Weights of a small autoregressive pixel model: norm layernorm.
Rows from block 4 of a small autoregressive pixel model, named by matrix and row number. Rows with one number belong to one neuron. Each number is 500 + 25 x the weight over its row's rms, rounded and kept within 0 to 999. All counts start at 0. Numbers have three digits each. After the name is the row's rms in percent of the matrix's.
After each neuron's rows are labels from the 100 images, of 14976, where the neuron reaches its highest value: "top examples" is what is common among them. Only what is clearly more common there than usual is listed. The data: retinal OCT scans (Kermany 2017).
# fc1: MLP up (model.blocks.4.mlp.fc1.weight, 1024x256), inputs 0-85
# fc2: MLP down (model.blocks.4.mlp.fc2.weight, 256x1024, transposed), outputs 0-85

fc1.489 083:487470519515494519482483490532512485521482548526476461513492497515499538528456494535493492451468466522499521516480497490483502514523528535516523534523495525522483478491464528531526562510485505491470498491472489519485536510514520514492489476510475481549488523
fc2.489 088:494509537464509497524513439481542515499476487493501482496504522512479484468521499494536530548481459505469526513511508461518489483505488511519468512494499502474457514472507521528478484491471486537492531480516476459475471548502475529508508482500481523463493506
top examples: finding: choroidal neovascularization

fc1.421 087:501496497500510501518517505517482514536482472524501539527513524480534496524547536507493456539520523509471498514532477493475494483513454500504467541478511534493491448519491494492497484487502517477517462489476519501446493529539491477489492465521511496495502487
fc2.421 085:549520479513493449486538537467489521480492554529480490467505497509529525511455457525466483497478496512509503491456510476517501480512498509475505493498511506521498504522505504535535518506448481514511490511518476518480540519473530516543516537451514490516481506
top examples: finding: diabetic macular edema

fc1.439 091:539519489506479521491502526506529478504470444492491476494510473509531487533546516559495487483496538486469508476463473520520517491490520486502496473491469464498481460555505481519489482490525494517432511522520485539487518500524528494484524537510547503509513495
fc2.439 093:472499489532518473532534472505528495469492504487501499492527554464498525484420504498497484530513495505522496513502477490517483533481462477532533534534490533478501490515509474501501502466506472489520521467476527447506537518467534464516522447444493531480503533
top examples: finding: choroidal neovascularization

fc1.622 095:491512482470502497504460477538517502489483533503439467554502489484481450509482521461504482534507480497505479492485517512495534474495493520509497505505536546507498463487468468516510498557501501518511520492474514518522508526480547470467457468540459504497573507
fc2.622 099:504507547520487541504516468481449466476532536466513537465487509494472469519524508491474464455516509503474491475498478487487520513494536504520464497503483508463491479514518456487482471518515492482500493502508515473496498456513511474475533526482487511514503505
top examples: finding: choroidal neovascularization; finding: diabetic macular edema

fc1.492 106:518517479527494531511492468463495503531468524502442470497522475512477493480482498484547489477521520508508506518502481495485518459470482494491471512508478502528442482457500552480505497497473508480460496485487516462510512526504484510510478523493496466524530523
fc2.492 108:482470487436492534489495481502451487450486522511497478504447491486494531539468524524513494496480496484557442533488538469504504452479509510526535525486516472467517537511518523513477514508498541496480527503503495484528508484498515462496489491512529500473491506
top examples: finding: diabetic macular edema

fc1.645 098:503504483512484476512501499472504518529542519501504528481498520475546498511503520484509469487475553488522503517486519525506515519473497490469506538484467488463492493506496481403515548518493476489503463492515488531475488478483488491512541496477529520506519491
fc2.645 098:449439545528473442508557514513483496499517482472547510474518478456492499507474506500486471530488475529566471485499521496516478479434547524536464499516542516467507524487466513508473485509525469521523533539454454477501467458502515513493490494476508528540530497
top examples: finding: choroidal neovascularization; finding: diabetic macular edema

fc1.206 104:518471519512500512493528504485517535493488470482553528502526494504469496536480468465513473494470505471492521484515572490476518488480537501522514526530495517516569508523500501503516514470456494475512447512480499497496496468486492534500528448505520490446476498
fc2.206 099:517484502490506513488448492457491487518456494502474524472509476490567547476518530512508502516453526539518513510470496520546504469543499521509504499465480476515499521439510487527482457501499503456517528529532499486518538518483477441499487529528470526519546497
top examples: finding: diabetic macular edema

fc1.86 104:494516481521474472517457486521496472459465506507469515490486504550535490504504532518517466526498521529490463482506518514475523493538528518466491525508457516477491475528538486514479540514469490508512463520456486445495522521467528465483483506482473499511523502
fc2.86 100:494481488468505521503497504500473526519496508513540512537523513491469526494530460497483486517482512453465533509516491471529525470492505487535456475511490498475518493522502508539512540485506502539465495504504494509551481501524522493483539518472498526443498537
top examples: finding: diabetic macular edema

fc1.723 115:520504452475473510480523462485486501530513474487490491497529454492490477511503513521479498537500512547529469465501466490506446528464503466494470494533495442522538481498541509470475458493508487510522529492499518538549508497470504514511481501486493454528508493
fc2.723 117:496562525456486533476489496490506520523493514558481492507526478482494508501531487493517513513489523507551524472524481524521552465506534505508491536470456471460506454496474532509504490499519522498486516519493528519465440491515505523508539550503471498483491537
top examples: finding: choroidal neovascularization

fc1.245 097:483468520476521524482488450537505512571542531519497497507524452511480501516491498494514506524515494514478520502500471496492505552502561494468510526484482472463533559496508520500517490472496554512540514502499499488522482487504475487509463521521517500510486516
fc2.245 094:525532534543541491515529513477474507469503492530487477471536470512488507515544480478498523525495520476466501495486520517539532478504516479479497521515484551510472529475509504525463476501503500496451522420530522483483471491487509457532510511457489536472479509
top examples: finding: diabetic macular edema

fc1.22 093:525523476469476498509486488477471468514491495508578484532501534501479497504450481456519520517527522516493478534496468532540454522524500509534521497500489508547506490501546474485537523472527536503478522450480473538510526502495502481546497476527525478482560555
fc2.22 100:479530507481474523528485450506498514467500501509528500491507494479496504482553458501488512479478523502502495443508481492486534526498490546463490546552473516473500485497541486558490496507495502520521500523514515483513463509496482498516522539509511495523452495
top examples: finding: diabetic macular edema

fc1.448 113:476463503487490513525511540481525528502480519505501446509520471484523483497473519476538491469478501509502510536493467492503481505482510518512532531557552491539480510483460511465485492497563474542475510502483491525490489488478534489517478519530463518482490527
fc2.448 112:538562475518465484444493478544488508533502520519465497453478449491471530475492495507444499481483470506489506455539560474524506473484504528537517476504495508473470544496525495515480519545514510488525544474500478488492531492485549519467524503491497510479555512
top examples: finding: diabetic macular edema

fc1.457 088:488483488499503479531545487499500525487453478483516479483500513521487466471486460506515456525473516496541500523507499542525495515518518522532515509548500546496486500526526492445514539454524462502486484511489444521537530441489494502533513486470495526471487503
fc2.457 088:523507525494513527486442500489491505515499523460499513470506507482483507490474456458471496504487501515508499468483513466455538509491495487497511461475506504566505492499497517483472487553453516544491516537493526497499492471509542469522484485506485480499509481
top examples: finding: diabetic macular edema

fc1.604 107:534489498478473494489531502534521503468533526483525453474517446522546493479501509514536496524484501451527465523520466540497474535449528508469475491489494467483518444522482476475493531513543481477503480502503505493468506484512521476478527555514505500517480551
fc2.604 114:502533488477533470546485502487474496496517488489533464473509475549511510498558499503511483522538530471496471503479491473472453490560530467542526541488480509550473475521484530487495496436529456525535465476472502476489501474463503481452493470506508514464448492
top examples: finding: choroidal neovascularization

fc1.759 105:506522510465538490482450506510482511446517506485505528483508509472517566529491520503516558484495491535498526523512516466527535521501506477477495503484538498479474516494536476485451524479467471471479514499510541482491471463435504480499485473466505520509504472
fc2.759 101:475529485503467518504509490492522506532465472528473519527503550502496521501512516557453495497494522456437493518565491520502481495476530558452505511459482527515514501479518484481536459458439481547519499501501486532485525479495500532483441525500508530542501522
top examples: finding: choroidal neovascularization

fc1.599 105:502496532539530537494460512538481527502562546512472504519513534478481511477467538516469503506497470517495501513438490481508504546514531513495515496437500502468503478478492491497484509538509467475494486477549509544514520511541513480493512477478473513499457523
fc2.599 094:510511520449455483486495501475501524505506516488513512496521459518515519512536545478509510532532553499520504477500535507513512470451484508506490485522478466498507501518494469488514474523472498479474510511466501458532506491482521512550475512501497494421501485
top examples: finding: diabetic macular edema

fc1.542 101:527492495516495479485454515508531503498541491464504482467508488495528518501491493518494529512460523491505508497512525478488487534483488494475460544535528514511500530476505526499511522475515514529501514462465552537511496558482463479478553517499481479516548518
fc2.542 095:477490477488549544493515448493494488492499503485521515548494494509523470505481505495516484540482481494497499524473511453510485512537520522510507470509553491496523506472499489457488492554505523514543484513507457488434494469490535492481490462500507483465517519
top examples: finding: choroidal neovascularization

fc1.294 090:483496486511489500535500533497530528514556528505455475502461515476505512533518464545533460496504496502502501507530446497485508483512490515503564528549476493471538529520556527484473528484486497491510496497508479486504507481519465541491504545510540486515544518
fc2.294 095:489520456450509521506504472466493497475474469528491548520471505522505515484512470509498537541507492505536513485490514534491474503475486488523528474500491485563489529496525499493476462500498528460534519489515447496530492488494496534562536477461503522508502511
top examples: finding: normal

fc1.446 099:530496511509516518489563513474550496467516536539473501482485487491516521524503525515514532509485437500482506490493509522512523478527505541534501496560520528518471483480520487455480501542512488486513541479539539507462508545484506505485541457473514511518480519
fc2.446 099:510542469520496482509504499481493521536527520467491530500510535516521491486464503443509454490517519479471491503466434490517522472468509477530497482461513527460484467515485454509537509511526510523510512523493501463517486477506498483495472504496498515494471531
top examples: finding: diabetic macular edema

fc1.299 104:494505509472468490477517556510525477474472502532478507474490513535526500521461522477513515523576509509509492483529524506483479488509486504488481522467499555497517494460508485537507554469513471512538499569501502447474483502514477475540483513481518508464513535
fc2.299 108:577526485466509460470491524507479532535469507491538534518530458515465539506470514460486512517478525512464538492491481476493501488490538509469489540521511490481483510501490534494504512524491494489502536509450548544508526521492514491536487510496516535488478541
top examples: finding: choroidal neovascularization

fc1.760 099:477496488505521471498496479481483453486487516496530512504534496474517480521546504450514519485493521462454497494546451560494522536503514513503491477484514506503485522489479513486498482461486483513515479469495507497492494508453474546531543550466485496433505520
fc2.760 093:485482460480437511525452510501476523485533502460498488497485475545482503494502509549457485492515501505498521437460499529525536450521491463512471537509496558540510488457531476510501504483492506525505490479486479494461513496484490531506445537512459525555506524
top examples: finding: diabetic macular edema

fc1.33 108:488494459469504498505484518534486508525517509521486496462542493483493438507500500485521523502456479488500490540501490497534476533468507456524503474459506490537511548523477489504505474501467483495532483511492475502518471485467516513492480506475539545556524493
fc2.33 109:547487498480479504484505407502559476499509485469530493491497520506465547487498463466517516510526497530520527472482513500480486421525500518425513531515460503494483480469507487490504514487455510533473541519516502520515488499465506516475495487536506471525492515
top examples: finding: choroidal neovascularization

fc1.685 102:494503459503492504527463488537546461501514528495535507542492458463470490505513521480510465480507503513524489512538503480452481543483492513552495527498520505534491505501466479490509536497511528500482491462515530493509499513529462490507509511520488519468487536
fc2.685 099:492527515444547494516442437494532525492511506471466543498516529502508491511493518505518544466487477487507537488498500517539475540473538512478507505481492488507514492493516477542506489503501461501492498478481493504498448473530522472535526476510498469530501492
top examples: finding: diabetic macular edema

fc1.722 100:510532490530520523515481487516496500497479495485529470509550504499521512491506447552526472497496496447480517525468497495517522490468557514487517544474538479483537452524450481543502482512503524471471523467525488514483532489471533482490488486489494453520457473
fc2.722 102:492477511499483518479511502492482518502558491526486477454461516524426495491493482487521504484504495494499517530464504565475502502533472472495567490481490476496468542506500464489508486485487503514490504520507486560466477438505489470452517494494526521497495492
top examples: finding: choroidal neovascularization; finding: diabetic macular edema

fc1.749 101:472476511482540501488496488479508545493494466478508501491518534478509459476517454511511487503496471507559508492514503487473472505460498510505487533498513486473507488505511539497450499522499513452499500499553506458505445447535452486505497491482494503509498483
fc2.749 116:488507473517510474515495511466482514506537498488490505446506505518482442519490498523491463507530506502542484457461483476501447538481467503488468523501500500497490468496467508540491465513572473475504501498512514482541519481509491470488521487505469536513516502
top examples: finding: diabetic macular edema

fc1.89 109:491501487512477519482475486519499514520539454457548439499481528450480450478552481478502515514504502445486521505537532465484504490492480504477510508523502526513543518531521504479480541502505559494527559506506454510487480479526476468497478517470515451519482459
fc2.89 107:499530500493467505516531515485526500506491495490488513498491475467537484527524518480554482495431536500507487472569546475489464431562518471480467485495498558527473484508504502509514529533481486520539553515469456471478525507552500517476493463504461542460486517
top examples: finding: diabetic macular edema

fc1.655 100:499484512520514519489492506453533497492515516525523507497494500547510528525495497495528497489541579488498502506465503494488530451495514480495510474468519507484465539453511536509495562500456515507478558515522505512537465500446503452484496502472522513509490474
fc2.655 102:528540480525494487465509486482516449538470492474505544441547483523490521515522549492495510485467486505472447507531487485502552487440497491509459493523489480489522444478506446504515512527506458482484492472478530460484454499503504522533504537489516496485549485
top examples: finding: choroidal neovascularization

fc1.416 102:524485470490494509519494484464479482475515512551506517541494487434514479529463464499534521449507498493495475525492462505497471533506483413467527491483501479499517495470490526456511508528524506535469499493518514458538510468430508517472526507494499500519484511
fc2.416 101:515504501487531517485458479452503473515447548496511525515505510540468486505470485525498489497507498511525505497532472509497502481533488490495459491489484470464484530485466477524449520500519516514532523498501465485505517545496457519508524511490506485497451468
top examples: finding: choroidal neovascularization

fc1.261 109:490513472536531479457546517524530499518509511526512449467534504475518532480530496519563498510481485488494515515554478485533472497502492536507510493507507458537477485553472489455495485503507456491497508517530524494504504491518511506505501480495474523493537569
fc2.261 105:489493512494512490512517505556503527518487515485497477549480532525496511536544485519520514502496501482479499498454473547513540520486490505503455499478478497483504508479499512520483530483462492511515547496475496486465491487470517487479486511508479480460540451
top examples: finding: choroidal neovascularization

fc1.166 098:454493425475523513543527491481470537450469497474502532526548474474516483574499503519529492510494541478516502526475481503506512513488500521507505471509470552448487497526491532528455499495472496507517490516497491496492484492489467446500526476455492493490487512
fc2.166 097:513547482505531489505454476477513482512538501496529508493493465474499534483487493500484460489517514482459501509489497522526509506489515516445473463524507479515532519561546522501486509511498493525534512537508508515444522502483550492481505502468447511493505499
top examples: finding: diabetic macular edema

fc1.43 129:508522541514496493443473534494468516520467481483511471479511486493517483505480503520453499499531504530525529566471493517541494502458536527519475499462502503516485448486489490502494488501553459480522479487503558516492489501486513478476537561500468489521482500
fc2.43 118:507504456505483508527517465512498500509561501496441525514496515494503518462519497500500529533493516470499478460478524470447517471557487473484521508517458486539504534454498537471538516466495528507510515530512462460478472503502483499519480448512494493483481495
top examples: finding: choroidal neovascularization

fc1.664 095:505522530524538504449519519523466480505494507507517523510461501534478470513436517468571476516483511466478500526485508519519476516504455522493524506482502524580459490519542526483483473541473520549536503461487499490453484535485485488477517490523443504502520493
fc2.664 093:526506529445449517528485527524515534542529515504529509529513490469523469455527479495509518497508494502550499474515513505458490490492486473495535469473498476531477490477492500466501523464537512466479504528429514526526513521520518500517481428477534535465433491
top examples: finding: diabetic macular edema

fc1.428 111:484502471450519497532433493495482532443478507484506492523494483435472529561527488479501512506499494499493504475477473499522498496492544458468491491522529498457493535453501499487527501503482452494503497497515476501582496514549518490477510511514515471492511539
fc2.428 107:488484538510490510492508507494539498536530468508499471516493489474517521474496550479525527529468484474482507512512513528465527484503472477506548509496479452525490468514504519498495481507453492522502517559497490530525517503532533519501525534512477546499479466
top examples: finding: diabetic macular edema

fc1.742 101:485479538485491546451453529474493501477483512492555518536512486518492474481526475536506532472496540488513515538553506494522514463471492502501530530551520529465488500483476482495503489456525526517496496496535526476528473490444514512494492494497497519505477518
fc2.742 098:509501508531511516506478473552525504507453488536473542526496525462433559508513529500507512496497513555501503494511483532502544526486474507484493523486500496494477494490528501471481541495524497466472503521511466524454475480526475512527537479449463503493514501
top examples: finding: choroidal neovascularization

fc1.260 099:478452519504495515487526522556541514483490492488509543524472524508491496472512541513505484517427494507466490506488492493468521525524525467491500515518507541446543435514473438488507513524515507527510493487456490492497506486505528523479504503530512463503508522
fc2.260 100:504534521513499551489515489474529490512534544454523511491546493543503500499520526513513518488519531499474473522471463533487488475471522510511472506556535459524492459472505472539508533502526540517493490467488472465498509507477489526457521522486474464485487498
top examples: finding: diabetic macular edema

fc1.710 096:527468471490478481498441501448476526489498457494510484475511528481454516511525468528504506492507509512479486463496487532510495526481508538539507491549484472543515506467507489573504454489492523456571443518506494467487497532498526475531490483525490474542470485
fc2.710 094:455511532540503490491556488536534497472505491540487510483503452510507507526453533479503471514488513516506520526506499451507492467498537468478505503491503524474501494508514528456456562520525450509485535471481519505487524504459492492504534514462482489457517500
top examples: finding: normal

fc1.396 103:524459536529504543478467520500520488446520530497484495508502508487485476508498514491549470456533487489505502527467458475477486518524446466481479488495492465475500527459483503484533566457488534504486482508497519449490516519507464495482476521555505440501469505
fc2.396 114:515505503497478535504513465459502494541444494521504484506506507518488514512527480522503513495504464482515468432528468462497505495518492469490476500448532527486505550512464511484497516449544498527458478483485532454521457513517567497484522486459517513471479500
top examples: finding: diabetic macular edema

fc1.474 103:455473506496495513509482532467490458527527479528499522495499500523461515507508516512512464515499556499540523507492505465471495516496562485475506457495493512433476462474468488484472489502487509474502539519513499542481473468546461522501446490462524529480465492
fc2.474 108:490538487532532508499458441525528520492485520478490472487497445539498469453516517481519495492493502457492515538503498484473496498491495417474502534456514502546481451482473487516489504488512473478479462503489486483493482491466501473544494501511480463529506503
top examples: finding: diabetic macular edema

fc1.232 098:531495475492505530520522499470508467510538505463486548496474505502486508501510480465478488469484501484481500433468520500497498476518489462489513492518504469490488488502502537497463541442521533507496521523503463488480459511489459497497481468510520451481521527
fc2.232 095:471478509496537546468463477459457508451491513481490487507532488490499474522481488501523494475538482510490478511557492485468533527501480500480476493498506515487488528483498500504528467538473500510529460500517496537507497506481485502482510513543545496539482461
top examples: finding: normal

fc1.451 107:509524507476489494512502471505468488520530538511487473509503521539501485445511483526549491521484512455510515487539513493520475530486515513438500480496534530518539466524501531486516532507503499522514490507540494506515512494528469485507464466489531447511467478
fc2.451 104:541512497530465498469495497512560495474512478502464484522511520488515474494462517452436488482541522488478499507493508500532492486485437488520515482553510507468493554518484495479504497480499489492512498514438478506498482499503486471517498505524472555506455510
top examples: finding: choroidal neovascularization

fc1.302 099:471510510508523506504532466499513502471478500501482537523521464559511486485503552537504559509462499483494502509464489512505513524537502490532491505564494483493543506510537538510538488531463512443527522530551486522513509520451497484513463476512497460503472531
fc2.302 098:507506536509500442522528514451491509559490492539481525473487510495508507507540494517487490489506471515535489519538498531512516520487469528492492493504474483501484459493506519504527467444509538513483510517486499538475487481571502548527504491466473485480502499
top examples: finding: diabetic macular edema

fc1.193 100:487486445532531474509511461529522506517510501520474496480540490516531504501479508505464523512500511524508481481505504528471531496519471464488527502504457495516515446489500518513509507541472465523486511463497508476519519446514527517504498542476509473531532528
fc2.193 099:487501480474514539573495476479514522482475534488504523507505538530489486541525517534535481502483462510490521522514511491530496532497470503560479496520522507474495535511456472483459485507530528524492476499519527508510497523508506536511488511531506540551437500
top examples: finding: choroidal neovascularization

fc1.83 105:486491530493517474491542517481518508501497505498489524503484508507512486513484465474488469470504476510505501479534552486499514480474526505499519487523519546500465507475503516481482533497493505440459469513477521480499519499498478492514540506487499533499498484
fc2.83 106:502535486495471520511466539492502495551463510530466555448479540541504493521503494542530518499470521486508507513525504522483497496528510507477543494464509466481502504533520472486512469512488504495526514509469545484494493510481484496551491491485434500496532498
top examples: finding: diabetic macular edema

fc1.656 106:530523491443505494483505531509491510495494482525489473475485522509483520477472530505506509543502522482536526522490434440485473462488532523445484489473500529482502483483481502508479533497515516481478472481485495506509468488510482513501482475493483473517489568
fc2.656 112:484489441535514461486449481489532528509484487464530488522513466463505489511468494503450476500482524496506500504527476517467500546497511506512502479485580481511466482484499501499519488481506507473498516483487527516511514508496494513490519501504494515480489508
top examples: finding: choroidal neovascularization

fc1.346 096:549535481477525513496453491487493484463492488484488492538525474522507474462533513514483545511515453497506545495510529456500490542520520452507473531518513514515502495499482517485479513511520512485526508481511482496517476508482497460455502513517471549540521487
fc2.346 095:458496511486462536506490506511509480482455508515516492533486484535500514503473447484475513469454459515454482511491493500471462506495510527508530519455506478560469530444501522539491507513484492522495464501511521528491530522510493524466530518494474465501538516
top examples: finding: choroidal neovascularization

fc1.674 092:494480504515473494440475466487486515487469546523496479511510497541499492509474499495531554508506478544465470509551506479456494509483488497478480522557496526510492509459515526500503482491464481482536532478513538506553486479532498512533494511453455532441477504
fc2.674 096:473500506459461494530507537538521498471497498513516501486425476520518499508500507509527472492478483506495468499539470524528458485528484484520475453521518486477540494513527519515536476487521493482535502515455453542502504502467480530488499491473517462517478472
top examples: finding: diabetic macular edema

fc1.516 098:505494549495490472472497511485537448527508533513471540510532519487469473496526536514455466544502459523471496522512516492524456539472480458502527497507464522556498457493494489478483484481524537510479484481538493527535523510501503538481511517518560522487513509
fc2.516 100:532410480527473433469517568487506500529524531495499490507487485473547494504503500498480512494508471488481489516509482474518500473505471502474481474540546490497507507489515464519466501521477504530526491506477493487510488497484488498483510493548510482493551445
top examples: finding: diabetic macular edema

fc1.322 108:495471518515541510494496480503526514443490482533536531505513493508445514453488521542490500517491508462512554535470510523499491505465477481528500495471548461521467445440558494472481494471474548490539481452548559508505508463490494459518532491506519518503519501
fc2.322 111:487495477496476515491539538491520549533491513481482478487492481541504525524476468482479514537509526511501556466540513459547491518514485484503549493512456495474536513552486557506540544478559510496504529478479456525461478507525467504449517502492474525488496479
top examples: finding: choroidal neovascularization

fc1.196 092:523512480503510483538523484516518533516516449456513480493551512499524491502511524537478521448478455478528526515486511540519530528484544493488484482485473504490496530525484515527495475515543511478501472521493465501479475507470475508480514463488485484470517519
fc2.196 099:517505482511491514506457546473534468501542481514535504525492457503509478498469472479504523495485524481504488496515480505491525457526467513492473525477550518553497508493527526497497486483534439492486496524517482490539482502538524480539479548501531462515501441
top examples: finding: diabetic macular edema

fc1.306 094:508463474497535475507509462521531469491517502440491522460501503517488516494497507537493563465465498503497510506486462462563478473511478499432486505487486541497519471523534541501486512531477536535485476525531476530518514471491530522508498487509449437497509536
fc2.306 091:528494544530525530492509497481492457483487469526543520461518464528494515472448491511516424493524529459474480484492526515493505501522499520472517474509506486453510509510505498509543524482487570488499566537532504482461483458475507483526499509517521495454533501
top examples: finding: choroidal neovascularization; finding: diabetic macular edema

fc1.0 101:497503511532507492490515537480494518552478498518501500444532498489516492495513499479480496492508461495473549515508478508507488521502490452522487493485479470534518470514492498537459468509517506468520472485545525480484519470448507490499511471495497509478532491
fc2.0 099:549472497486518525546425503500482477493492472508541539449516495530482518514489559519462544474546514473456530514464490509512498533497467484481509489488480481497524531476482493492543485536518501455481499522561530504493527524500485477503461522520573478539473512
top examples: finding: choroidal neovascularization; finding: diabetic macular edema

fc1.55 101:495441484495478457471490515520510506471507523521475505497466465504531496510473522534493520519425485515521504526529475516502530548452566489525531444458547531495476431503488508502533511487466463536509494551535490499538505541517477454478490515525492489508493506
fc2.55 109:469485477475498555527517500502473514505491496484560507489520532515515529465508482503495490509498504483543443473514478484527494498522519529554500549494469524461493478507478504487508530462510551498494490478497482517497467504527490501512490475502501524490464525
top examples: finding: choroidal neovascularization

fc1.745 099:488503504500505503481509484475541494479509477478485471546491515511489550496523469500483531503491500478476522472481495543493513545497473530449489525504505547490462483510474530545466437501482527531484530516481467555521525548480489509483496459483523495521499531
fc2.745 102:491495517492525490494536500490497472501522513534493514528487556534496497534463478501496522480481525509470508514478485517499532512502492472500489498503539467549579514506496489483516499498469449534485526542534567446488512519528495475493530509490509481482503451
top examples: finding: diabetic macular edema

fc1.525 098:532469474497479507506521495513502453468536502500510522497508516496505458462528496529527495541462553488492475504475530487504544480509459533475511516530497457487515560478506508493540537441515529488433540524491484518511466500534535459530509492471532498463511481
fc2.525 096:485526479518498476530499516499490546512435483500488506496512471490524477519507510499505519500534489511507501506569508469488501476522510509489488517460471513515532482543505480530475502519450474519514477471507518503504514506472478516496482492508483517539548523
top examples: finding: choroidal neovascularization

fc1.88 107:516513520456476503490488525542500530517508496529505502466520464490540524472528475497475468533474490487488485498536517467480471471504503499536502500502506504540508447543501486497478489434478497505479506537507477537492502508473535502524514507493519538498516537
fc2.88 105:502474558534508496523509525496450484464493474466491484503494513530487530543510500529510499495544454479525496478504481528507493538486550472469457488557546512474525520463477518485501482492479511486512470464541489481509523487492477520511487505499489497481517488
top examples: finding: diabetic macular edema

fc1.115 118:497531544529495517523475550502550484474475505534516480466526490529538493445514527512535523442521536505492538522518499541505539500503483470459479516498500516510485532473524501473482534511476507512489527489505459513516507499463482488480514520483497496470471494
fc2.115 114:523489506483483466509496490471489488456510535488525567479441498471509437529456529512465487438522503491518461540512495503498494526508475527457495441513486489473491529504470510496483509508498493486483515506504505478513495509504533487482477515528546509526510540
top examples: finding: choroidal neovascularization

fc1.27 096:480531536512514466528468563444522541473522497522490483529492495514469514469499490513485495490537526504524477509473502492489520542523529475487478465494504505491503467469495486503494500499504496474505515488516482493517512463476516434491495511517587479501505506
fc2.27 096:510505509510489516499521491512554499487500529470483474478515474514507521495489511511491527475524490483519492439485444490503471509492536523491514527507532489477430467525497516503450504490474462473496493475464483511487529518492505495531503479528494506453460466
top examples: finding: choroidal neovascularization

fc1.6 096:466463532484486509473523484464496506506531496494473528460535494520538497490486470500509502493519544508524501464485529498445510483547487480489501528491447551492510503500521519470505509489463492495465476475484523528518454495478499522520459499506521472498489473
fc2.6 096:494461498563493477505559505517503498498487542493482488469451541552487467519485489509538517539480505500456481511462494488492447519497488539504552490505543431530473504553501484476516530546511516485476510529556460464455505519484475502525504513486498488526480483
top examples: finding: diabetic macular edema

fc1.344 110:521499533497471523542470492515500497486474510486466533558500446465515508504526491476461515534484495469516521490494491492536516488522479528495535529503495552469493515494520490510482530468501499487464506495498503510492492538485501479515511538485511496471497512
fc2.344 115:483518471496493476484459487505518525515540500505462519471538464504505502511446503537544475512485484482457526515491512530498488514517480506482486534522520506477477479516520530505482464455533468457463523508507544483516540472501488506513436498445474500463491475
top examples: finding: diabetic macular edema

fc1.104 099:516507502503513471503516505459515535559529501520481451436472514482505490512531548560499512501508477499505539526501507537528500513481501516482506531490526480500475508473523425513497540493529524471492515499565527473515470455521490516485505462484489474495493516
fc2.104 086:517522491474504484498477491527497496498441526502509541560482478485469509448474505474513478499475492507498484502496519474520538539522503510501479495524480528528525511542494522468541464516511530558499484482509469525465518514503499520524502521495531516516547526
top examples: finding: choroidal neovascularization

fc1.610 100:518478498495468489506477463504471475541534498494524502491519506480518504499469516452520494544522522481497513507500501529498443527473475458494483535431491520500504464481462489503512534490533501539543486558473435522493515473461510520482487510467506524503489544
fc2.610 104:517458512491482501445545478528537486485461542505482528475520534485510527536491538491470477469469484493511530490476540505495509487523505488486493469509487490457513536497519511495470488480521506505484516500471513461508470496496499486507516490482505528500450508
top examples: finding: diabetic macular edema

fc1.735 107:492469509544503516481467496511500506498466488510508475510509517530471486447462533466535489516472510551561499511472511519494493520540456484499488554519528568472475470513525481526517487499484486514508474495515511533499496515499506465485516522498501500515464503
fc2.735 106:502533509512522542507531507472479507543533534447491495493503505513535522502505492521475515552481481523528430528496460445477514487473543497556492436471483493521497475516517533481523498542468471490499498472471504498506455487512495514488480490525501508521499484
top examples: finding: choroidal neovascularization

fc1.329 102:478482469495526479478489485497485460504469516491468443499558488526523518468506501521476495493512505480465511521516486497461486473480528479481501504512478512460502420495462495503495499498554503476496547547483552486557480492501502501505499490515503504512464540
fc2.329 105:496501528474457515511524510483506485492512468511527489529479482492555489476519517511567453466470466481463493519451476484489508487510492540511495495540487479512496497498456516518518497474456529525515421528543482496516479522485510490480513442528602507531491513
top examples: finding: diabetic macular edema